A small image classifier, trained from scratch: 32-pixel images, num experts 32.
Rows from block 3 of a small image classifier, named by matrix and row number. Rows with one number within an expert belong to one neuron, the router's apart. Each number is 128 + 24 x the weight over its row's rms, rounded and kept within 0 to 255. All counts start at 0. After the name is the row's rms in percent of the matrix's.
After each expert's rows are labels from the 100 images, of 14848, where the router gives the expert most weight on average: "colour at peak" is the nearest of a few named colours to the mean colour under the peak. Only what is clearly more common there than usual is listed. The data: capsule endoscopy frames (Kvasir-Capsule).
# router: router (model.blocks.3.mlp.router.weight, 32x128, trained with AdamW), inputs 0-127
# up: expert up (model.blocks.3.mlp.up, 32x32x128), inputs 0-127
# down: expert down (model.blocks.3.mlp.down, 32x128x32, transposed), outputs 0-127

# expert 12
router.12 103 [128  83 147 123 121 110 102 146 127 116 151 132 179 116 133  83 137 173 111 119 154 104 156 123 133 107 118 140 113 144 132 109 121 154  89 126 131 152 127 143 106 134 117 125 130 110 168 111  97 136 130 157 146 116 160 138  85  98 117 135 107  92 151  95 109  80 149 178 143 162 120 180  94  72 134  89 152 155  96 115 107 162 117 133 138 113 136 154 108 131 165 146  93 153 102 125 112 132 123 121 158 127  87 146 126 116  83 129  92 134 146  97 116 113 114 146 150 125 151 160 138 162 121  99 134 166  83 114]
up.0 097 [182 121 128 111 112  61 108 116 123 154 122 120 149 119  99  92 145 153  80 134 157  74 108  84 139 113  92 117 154 134 106 133 136  92 166 121 134 118 133 174  88  88 140 115 129 157 153 130 117 140 135 117 131 140 135 112 112 110 134 113 105  95 164 129 144 128 110 133 169 149 168 119 145 116 176  94 126 117 116  80  99 153 120 129 136 146 170 137 110 112 131 130 112 152 169 128 144 132  84 152 143 119 129 131  99 148  93 144 141 138 103 117  96 111  98 174 129 146  98 120 132 168 128 103 164 143 150 121]
down.0 099 [140 110 121 127 131 154 128 146 159 109  92 164  92 174 137 150 148 169 145 122 125 118 156 116 117 107 143 128 144 152 136 144 102 208 143 167 144 105 121 117 131 131 161 129 132 131 126  91 130 152 112 159 161 149 132 128 108 118  83 129 150 167 184 131 105 163 108 126 155 140 135  84 171 100  66 129 122 128 121 125 120 108 128 112 111 121 144 151  60 150 123 143 118 129 109 125 107 151 144  99  69 127  96 112 133 138 105  91 148 118 141 118 171 133 121 123 143  98 126 111 121 125 135 149 138  82 131 109]
up.1 097 [162 122 114 131 172 115 134 116 147 145 158 100 136 147  83  83 112 164 112  78 123 110  97 134 147  94 167 153 169  98 120 129 141 126 132 127 142 106 151 178 106 142 151 145 116 183 103  91  88 133 148 117 143 111 124 127 120 120 140 141 190 129 132 144 145  96  84 141 167 119  98 131 175 104 119 137 159 140 108 130 117 158 111 161 155 183 109 135 135 127 107 143 139 115 149 131 125 158  97 143 162 159 126 146 133 169 133 106  96 105 131 150 156 105 137 129 121 123 121 152 123 106 141 108  80 150 123 144]
down.1 095 [118 140 137 150 125 130 156 122 108 132 113 108  88 127 168 155 146 127 114  93 161 113 156 137 138 107 136 154 143 134 108 129 151 135  95 138 105 117 118 116 120 174  89 115 149  89 135  55 148 139 122 112 138  93  99 134 130  97 147  69  96 117 134 115  85 120 175 126 139 164 149 148 124 130 123 119 152 144 150 126 137 121 115 124 168 173 155 150  89 160 156 103  75  86  79 124 116 105 103  95 158 111 149 118 113 169 144 155 129 110 133 124 114 105 128 112 155 128 129 105 132 111 130 101 180 107 112 148]
colour at peak: orange

# expert 30
router.30 092 [ 99 101  99 125 133 135  99  77 108  70 123 116 115 121 131 123 125 110 113  91 127 148 156 140 123 151 114 131  97 109 112 135 142  92 151 152  89 124 125 117 146 170 107 161 130 149 116 162 149 156 142 151 125 139 117 133 117 137 163 160 167 108 139 145  86 134 166 149  99 159 117  98 166 141 161 110 110 111 143 151  75 143 119 115 179 100 157 146 121 160 162 135 154 130 137 122 141 151 111 117 127 104 127 163 137 151 163 151 150 158 105 125 162 108 102 149 141 160 156  98 109 148 177 139 175 146 151 109]
up.0 115 [119  87 147 128 164 136  81  98 111  96 139 131  99 117 133 140 154 180  86 131 114 154 163  93 124 120 168 116 124 156 145 118 126  88 117 133 119 107  99 115 131 118 132 141 135 135 124 120  93 131 161 153 124  91  69 151 106 131 138 145 141 113 170 110 111  85 144 153 126 113 138 116 122 127 133 150  90 121 102 159 127 150 146 114 164 112 105  92 132 100 164 183 173 145 130 116 131 136 113 157  98  86 143 164 125 125 130 133 104 177 113  93  79 135 128 160 158 131 139 148 130 147 162 156 139 122 107 102]
down.0 114 [152 142 126 145 105 112 147  95 141 142 115 145 109 157 175 100 124 104 131 119 109 127 103 115 129 119 131  97 149 123 117  94  98 122 164 101 167  97 155 102  67 106 103  97 144 111 118 111 117 136  99 106 147 149 120 142  82  98 154 149 143 135 137 111 122 139 145 137 122 151  95 137  86 113 111  62 131 130 125  70 105 136 152 129 110 110 140  86 107 122 159  83 126 134 105  97 110 146 133 124 136 155  94 150 105 140 110  98 150  80 150 127 131 126 172 147 154 124 140 114 103 160 162 134 156 155 176 106]
up.1 102 [159 125 149 122 104 152 126 108  92 121 104 100 183 123 131 159 123 112 143 124 111 131 139 161 137 174 165 125 135  98 116 117 136 113 129 155 128 124 124 132 163  60 145 165 141 125 148 102 161 103 129 134 137 148 175 110 145 140 145  81 126 122 143 172 103 190 111 130 116 181 131 130 161 142 113 117 140 122 104 147 125 129 158 109 131 122 112 173 144 136 125 141  99 142 129 153 157 140 119 127 117 117 107 151 136 149 108 158 129 159 108 131 128 108  74 154 107 164  88 172  95 144 113  96 103 129 123 184]
down.1 100 [105 121 166 108 114 124 115 138 161 123 138 106  86 110 120 107 127  89 107 102 137 109 130 163 118  81 126 131 120 145 104 118 118  97 138  95 113 165 102 140  93 162 167  96 137 102  93 105 170 140 124 141 151 136 149 135 129 115 124 170 111 150 105  75 152 131 135 101  62 109 134 116 122  92  93 101 122 104 157 116 120 110 145 144 118 153 109 148 128 137 128 136 121 126 142 125 125 110 115 104 155 127 164 193 100  72 159 124 131 138 111 120 161 110 146  63 142 116 115  91 154 142 112 142 153 101 147 125]
colour at peak: black

# expert 29
router.29 093 [144  97 112  89 151 103 123 133  97 124 127 169 134 156 136 127 121 169 107 109 107 122  90 106 119 122 132 132 157 116 136 100 138 141  91  90 161 103 134 127 111 130 138 105 174 168 113 105  86 160  96 115 144 152 137  97  75 134 115 125 142 101 166 123  91 108 114 127 133 120 110 166 118 118  97  85 115 128 157  98 106 148 124 162 133 134 154 163 158 116 107 148 163 159  99 144 114  99  83 163 132 119  99 151  78 154 132 127 123 113 163 132  99  88 115 125 119 113 153 121  96 156 152 118 157 141 135  84]
up.0 100 [127 162 120 118 111 123 184 163 135 150 123 175 105 121 128 140 158 161 143  96 135 120 157 172  83 127 110 125 151 135 140 129 147 158 121 124 148  96 140 150 125  94 122 121 105 102 148 110 157 124 127 167 180  88 110 111 120 134 122  75 132 137 108 127 127 128 146 140 157 151 133 106 143 125 192 140 150 133 131 139 109 103 130 165  88 147 137 109 160 142 147 105 124 158  75  88 135 136 149 133 111 129  92 146 125 110 118 178 134  87 116 128 115  93 113 142 104  83 165 108 111  83  97 129 109 149 128 109]
down.0 100 [ 63 113  95 136 136 184 147 110 114 134 143 158 126 126 127 128 120 126 111  92 143 193 136 176 141 132 127 115 144 109 127 151 108 110 148 113 142  79 145 132 117 133 130 147 137  92 126 128 131 104 123 113 155 122 118 108 152 149 109 171 117  99 104 111 138 168 111 172 143 137 101  87 105 142 119 102 143 138 108 138  98  98 137 111 143 149 109 124 102 101 141 134 128 114 149  80 115 148 157 101 178 145  76 170 132 132 139 136 147 134 111 135 123 155 174  90  83 143 115 144 160 145  94 108 128 170 114 101]
up.1 106 [115 165 127 109 109 151 109  97 134 108 143 117 133 113  69  82 116 146 128 127 144 122 155 160 126 156  90  98 176 147 119 126 134 151 119 131 175 131 121 107 120 133 114  82 107 130 145  68 124 117 135 121 100 127 134 151 126 140 128  71 155 125  84 164 117  98 140 166 122 137 107 171 107  98 141 132 149 149 133 106 109 136  97 153 135 175 147 132 120 115 111  93 146 115  82 114 115 160 108 144 139 103 106  97 120  65 103 170 125 113 139 169  98 113 151 106 130 134 119 169 131 118 103 116 115 113 150 146]
down.1 111 [ 99 122 129  88 142 132 182 141  95 141 130 114  90 131 142 141 168 147  96  86 123 168 113 102 140  73 111 121 103 125 134 115 102 138 184 128  72 112 148 156 188 150 145 171 133 130  70  92 150 129  95 177 126 123 105 130 138 103 127 156 145 137 133 102 100 144 161 130 131 131 115 118 171  97  95 127 146 155 111 141  96 123 144 128 141 129 163 130 123 101 131 147 152 154 117  86 101 102 139 113 122 138  80 153 131 104 161 159 135 124 165 110 130 121 117 106 107 116 131 137 111 118 136 130 140 117 139 111]
colour at peak: grey

# expert 17
router.17 109 [101 151 115  92 140 157 122 117 166 131 114 131 161 142  97 125 114 148 128  78 112 147 149 157 174 166 162 155 131 156 166 137 137 133 107 152 128 118 115 124 100 141 164 124  88 141 156  87 116 111  96 135 137 156 128 176 100 110 138  95 131 130 130 141 113  96 154 160 105 116 100 152 127  90 103 128 141 157 113  92 130  92 121 168 154 180 133 140 184 114 132 145 139 145  94 154 117 148 102 113 142 103 101 117  80 109 145 140 111 120  89 128 137 118 135 159 158 134  96 169  78 125 124 132 146 146 113 130]
up.0 100 [132 125 158 119 124 116 112 112 115 144 146 171 131  99 123 104 105 138 121 111 108 136 128 147 132 168 112 152 138 175 136 130 108 147 104 157 116 143  99 141 103 196 123 157  98 124 108 164 151 128  97 142 176 120 133 159 128 152 105  88 103  89 162 142 125 116 161 117 124 152 144 126 156 111 118 122 118 150 111 150 134 164  83 164 134 157 119  84 133  71 110 120 134 171 108 130 118  84  98 115 120 153 140 126 143  99 125 128 139 163 120  80 117 113 117 135 103  89 168  96  88 155 145 163  93 106 120 138]
down.0 094 [154 130 135 145 173 124  97 125 161 152 139 158 110 112 142 116  83 157 148 115 183  73 158 118 140 157 167 156 110 110 133  89 100 110 126 112 113  96 123 103 108 130  93 129 112 126 123 150 117 147 106 158 140 145  79 166 129 130  77 101 164 108 163 114 110 145 140 138 110 111 147 170 108 122 166 175 145 111 135 141 177 110  99 159 124 138 131 140 136 121 157 151  86 125 112 110 127 112 150 112 159 137 113 167 116 100 146 122 106 130 142  97 136 151 142 154 112 132 125 103 149 143 103 129 158 129 113 186]
up.1 104 [135 156 119 115 178 146 113 118 122 150 168 105 137 124 131 129 150 135 169 117 103 140 120 115 171  98 149 115 119 148 142 127 145 121 117  98  97 159 129 167  98 157 105  72 124 101 123 135 130 106 137 118 153 147  85 152 112 119 103 111 116 133 125 130 126 121  99 167 114 144 109 139 128 139 155 131 131 174 109 129 141 141 133 129 158  96 127  89 116 123 199 144  82 175 179 108 125 115 157 118 138 133 144 113 141 103  92 129 116 180 144 107 145 122 100 158 154  97 147 109 141 131 137 106 100 194 127 173]
down.1 093 [136 139 151 123 124 135 104 118 122 142 121  87 124 121 106 131 125 153 153 106 138  99 120 128 133 118 116 145 130 135 146 110 131 148 119 137  80 100  83  82  90 142 149  98  99 160 166 125 129 105 115 139 138 122 133 175 174 105  91 141 127 104 139 121 117 100 134 120 111 165 158  42 118 139 130 166 112 177 127 132 118 126 156 146 187 151 111 143  69 120  93 119 148  85 129 137 113 145  93 103 118 132 121 160 128 112 151 114 116 139  97 114 118 122 128 148 151 154 138 138 111 136 131 118 154  73  85  89]
colour at peak: orange

# expert 5
router.5 108 [141 167 139 169 171 130 145 106 117 123 128 150 139 151 166 144 112 142 109 121 146 172  90 112 125 152 138 127 155 160 144 130 153 153 126 143 130 134 147 122 162 104 150 105 144 151 106 148 152 138 105 117 106 133 129 130 144 100 147 101 172 117  79 141 146 109 130 113 152 118 143 143  50 124 119 144 123 119 104 151 145 144  95 118  74 134 117  93 113  99  95 151 136  89 110 122 102  90 159 124 109 100 150 139 105 124 159 145 152 153 137 138 110 127 123  91  70 115 123  89 133 125 132 142  75  97 164 169]
up.0 102 [111 129 108 163 111 155 123 115 143 126 102 107  98  84 120 132 162 117  58  91 170 115 107 107 119 179 123  53 144  91 152 144 149 159 142 139 133 112 118 125 140 100 153 176 111 155  97 121 126 123 142 162 144 132 123 126 151  96 121 115 151 125 137 126  96 120 129 125 126 125 130 151 102 113 124 157 118 138 148 153 156  96 151 130 119 146  95 105  97 135 132 172 168 118 135 100 162 151 109 130 157 124 153  90 113 159 178 140 119 126 111 141 153 103 136 138  83  99 150  88  93 121 102 132 127 141 119 154]
down.0 096 [130 129 140 142 148 114 162 122  92 106  84  49 128 129 122 134 122  79 154 103 105 163 116  99 140 125 162 141 120 143 128 128 105  93 113 132 111 184 116 111 116 139  88 129 156 136 144 129 137 122 114 156 151 112 120 167 125  98 120 121  78 145 156 137 110 146 171 127 123 128 136 119 144 124  82 177 163 125 114 149  95 177 137  70 138 136 116 185 141 140 159 137 131  93 151 155 142 111 120 139 154 138  96 147 142  90 133 110 133 124 125 120 153 113 119 104 109 141 127 116 109 161 118 125 137 130  86  82]
up.1 087 [103 109 123 112 109  77 152 105 120  94 152 133 124 133 155 152 146 160 124 128 164 150 121 111 162 153 106 117  85 138  92 131 118 140 110 161 128 132 118 117 137 122 176 156 102 132 123 156 112 149 107 114 130 128 133 115  69 142 111 154 149 124 151 131 107 144  97  97 114 133 137 136 114  72 132 115 103 145  66 173 132 145 155 115 152  77 162 101 116 149 110  83 126  89 146  74 141 107 137 108  90 156 150 109 124 116 157  94 125 106 134 141 141 137 174 175 144 122 129  99 156 144 110 127 127 105 132 136]
down.1 083 [ 98 120 197 116 133 129 166 143 130 151 119  91 101 129 146 100 133 132 122 111 148 149 120 142 148 124 131 107 171 128 122 130 111 150 116 121 111  71 116 144 131 139 136 118 157  88 128 152 123  98 128 172  91 115 130 110 185 124 115 132 134 166 104 167 156 136 134 101 114 132 150 111 176 154 128 127 159  55 146 139 141 120 144 141 155 135  79 120 147 104 138 151 176 115  87 131  97 136 126 117 151 117 146 116 121 174 157 173 137 141 108 111 116 138 115 115 121 134 164 130 153 133  83 155 138 151 154 166]
colour at peak: grey

# expert 31
router.31 099 [168 125 121 121 113 130 117 124 147 129 111 140 168  92 138  85 132 142 127  93  92 139 123  88  96 140 144 105 127 140 107 105 164 148 105 161 180 167 153 167 157  99  80 140 172 115 110 130 170 108 150 129 134  90 107 115 127 133 168 114 146 157  84 119 129  96 114 133 148 144 105 134 148 123 119 152 161 136 129 133 133 114 102 128 137 145 142 169 135 123 124 165 154 157 103 100 140  81 164 152  92 107 123  92 142 106 112 143 117 134 167 133 102 140  96  83 125 100 132  99 137 152 151  95 100  90 112 127]
up.0 085 [154 150  97 116 121 111 136  96  89 127 150 146 110 158 136 110 139 143 123 117 103 152  99 134 120 126 151 101 143 115  84 131 179 164  69 148 160 136 138 165 107 111 171  83  97 106  96  84 120  92 157  99  91 115  96 108  96 110 139 151 134 111 133 118 149 139 152 114 109 110 129 135 118 141 178 148 112 147  97 141  95 110 132 108 153 117 145 154 138 178  86 112 104 161 123  94  82 149 131 149 126 157 108 137 157 125 144 101 126 119 115 139 155 121 165 180 167 131 105 120 113 128 124 129 139 126 131 139]
down.0 083 [121 110 166  67 125 113 140 116 128 122 116 152 138 159 159  99 121 134 166 143 130 153 165 118 147 135 112 123 111 128 108 122 141 124 170 102 116 145 123 125 153 136 115 114 173 142 158 111 161 112 126  94 159 127 116 156 124  99 111  70 130 134 151 149 124 164 104 154 149 124 145 166 103 142 119 122 138 160 123 102 140 110 113 180  87 152 110 122 125 100 123 107 128  93 129 132 124  90 110 110 110 139  78  59 150 129 103 127 114 159 126 137 141 164  97 105 152 150 116 141  74 165 121  70 128 152 146 141]
up.1 107 [144 144 131 109 190 109 157 155 176 123 157 132 109 123 159 109 136 134 126 161 102  66 132 107 131 141 162 129 139 108 168 136 149 170 115 147 130 119 144 122  90 115 121 141  90 116 143  88  67 136  84 123  94 111  99 121 159 129 104 119 141 150 126 145 116  94 146 136 133 118 109 140 128 145 127 111 150 160 109 118 155  93 130 133 116 126  96 136 136  92 124  88 108  99 118 135 124 135 155 102 160 144 172 120 128  65 118 120 114 130 149 155 120 124 172  85 142 109 131 150  88 133  90 102 146  93 138 147]
down.1 115 [127 143 135  99 162 123 152 177 147 143 137 127 141 131 155 135 102 127 169 139 157  91  82 112 136 106 103  93 142 162 135 121 113  95  95 120 144 102 108  69 101 119 116 102  94 129 137 147 127 143  98  87 121 128 175 167  88 124 139 130 115 134 165 163 146 118 121 139 106 128 134 142  76 108 157 123 132 168  97  89  99  97 136 116 145 113 112 127 152 131 110 163 105  97 117  82 143 157 103 114 137 136 112 103 120 112 149 100 111 140 168 130  92 132 123 147 156 106 115 186 113 132 110 129 143 126  96 163]
colour at peak: grey

# expert 1
router.1 105 [135 145 126 126 165  93 130 121 173  94 123 157 111 123 140 112 143 161 118 108 139 143 154 155 124 162 126 133 156 169 147 118 128 166 101 126 158 131  92 131 105 116 119 116 150 144 145  91 100 128  92 183  90 115 167 172  78 128 108  99 170 149 114 124 104  99 127 157 135 116 132 152  92  80 123 108 156 138 141  94 115 114 119 123 123 138 108 129 137 110 107 153 165 100  98 131  95 122 140 101 141  91 149 154  84  99 163 152  95 112 131 150  98 124 134 100  98 108 121 106  82 143 122 115 144  90 131 150]
up.0 109 [128 124 125 115 104 134 139 173 163 109 132 107  86 112 125 102 133  88 143  85 172 131 158  93 104 158  90 111 149 178 140 155 119 151 132 123 117 139 157 158 130 164 122  69 160 155 128 117 148 149 119 128 139 102 132 142 116 113 155  79 103 142 144 129 103  93 128 135 106  94 108 118 122 145 146 140 113 102  96 116 147 101 168 134 161 133 160 144 111 119 135 141 157 132 137 117 144  95 182 113 119 146  71  93 129 141  94 118 102 127 160 121 122  88 133 119 121 124 135 162 156 150  88  94 152 104 144  97]
down.0 107 [122  88 143 109 125 103 129  86 137 163 151 108 128 131  92  82 137 178 120 145  89 114 133 148 129 129 122 144  90  99 130 119 150 153  84 144 130 109  96  98 108 117 132 111 149 143 139 117 137 118 118 137 114 153 130 122 121 168 122 157 129 120 143 160  91 134 156 109 169 102 161 114 159 102 158 155 130 124 125 122 101 130 108 142 207 122 132 161 129 124 151 155 134 125 103 126 143 126 163 132 125 119 156 142 156 137 150 128 104 152 138  93 124 164  52 153 135  83  81 117 107 159 118 113  94 127  99 153]
up.1 111 [ 92 167 133 160 161 141 131 111 125 133 111 138 143 164 142 102 173 137 104 108 132 138 158 104 110  94 137 134 167 156  98  92  99 120 122 154 113 126 131  99 120 116 167 144 110 105 136  99 128 111 162 142  88 169 138 112 148  92 133 175 159 113 103 151 162 125 111 130 148 100 104 125 107 126 110  64 130 144  91 163 149 141  96 123  97  97  97 107  94 143 126 107 101 104 118 128 106 144  86 129 159 131  89 141 126 147 137 156  84 162 136  80 142 145 151 126 124 155 156 108 145 117 102 153 107 117 108 131]
down.1 110 [115  88 133 164 102  78 147 148 134 105 103 101  98 117 127 139 154 123  96 149 150 122 104 144  85 171 120 109 100 116 145 138 188 100 161 153 112 140 137 141 155 128 117 117  98 139 139  99 145 133 119 141 164 106  98 132 129 130 103 129 113 103  94  91 103 172 154 146 105 183 103 161 124 133 102 151 148 117 133 121 157 103 138  97  91 120 143 169 179 134  85 121 150 136 146 134 183 109 105 152  95 117 146 131 129 104 112 136 148  83 115 140 146 131 141 118 124 152 113  93 106 106 147 131 145 136 107 163]
colour at peak: orange

# expert 14
router.14 094 [111 186 134 140 111 141 106 128  97 121 122 139 139 101 113 130  89 135 104  77 136 151 109 134 148  88 108 107 125 161 110  89 118 110 128 158 121  95 165 172 127 118  93 106 156 133  79 171 153 103 135  87  85 128 119 107 147 117 169  82 131 131 127 100 180 157 148 125 142 133 170  96 148 138 159 142 104  88 119 126 116 143 137 133 100 150 145  98 144 114 133 160 116 115 139 143 171  94 141 143 124 129 130  95 132 104 130 105 151 157 140 154 117 148 106 129  95 154 127 120 140 122  85 146  78 120 132 148]
up.0 103 [116 163 161 125 134 125 140 101 120 136 122 101 142 162  84 114 132 130 142 121 134 127 105 120 102  66 121 123 133 115 119 125 159 107 138 101 146 141 144 146 122 139 134 122 152 179 110 128 169 106 150 136 130 189 108 152 102 111 120  75 117 131 103 128 168 130 153 137 130 143 118 145 126  68 132 155 125 129 135 197 127 143  93  93 124  77 137 117 117 122 156 150 122 129 140  87 125 131 157 120 126 138 151  99 113 137 155  65 118 113 117 134 130 119 116 179  90 133 144 131 111 154 143 183  85 148 125 167]
down.0 099 [134 133 137 186 126 115 154 127 123 131 140  99 116 157 126 184 149 147 127 109 139 100 131 135 142 140 175  95 111 114 147 157 142 127  82 146 141 112 134 118 141  94  87 135 134 130 139 151 143 125 126  90 121 121 149  90 154  82 135 134 147 151 122 116 133  98 115 187 171 137  91 120 107 118 149 120 138 116 122 134 102 124 149 105 121 144 158 122  79 126  93  98 152 147 107 108 142  89 139  91  97  76 123 119 156 114  98 144 104 103 144 106 142 121  86 116 103 192  94 103 155 135 117 110 167 150 149 113]
up.1 102 [130 123 134 185  88 104 122 111 125 157 123 138 151 159 150 116 148 153 115 136 155 177 156 154 108 143 126 138 166 144 145 137 164 149 150 115 113  90 117  83 134 136 138 143 115  96 134 130 124  92 116 179 140 129 128 120 123 120 131 140 124  89  80  93 166 137 118 108 131 128 162 116  93 121  95 165 148 135  96 120 124 134  92 128  96 131  96  97 125 114 131 121 124 120 118 113 154 128  92 144 148 130 157 107 125  56 103  87 138 147  80 149  91 110 132 146 133 124 124  97 107 136 151 173  91 114 102 174]
down.1 112 [135 132 109 144 137  91 150 137 141 161 152 132 141 108  77  92 166 168 130 159 127 100  81 115 113 119 142 135  81 119 121 157 128 146 125 148 134 161 130 116 124 143 132 123 127 133  87 105 105 131 117  88 132 167 202 136 122 115 149 164 105 177 103 161 135 142  93 193 123 118 119 130 144 111 158 115 118 142 169 151 154 127 203 119 142 107 102 122 114 140 108 107 160 114 143 110  98 123 143 142 123 121 131 174 155 132 128 140 127 137 124 111 114 105 148  96 133 138 134 146 121 102 123 171 154 141 171 137]
colour at peak: black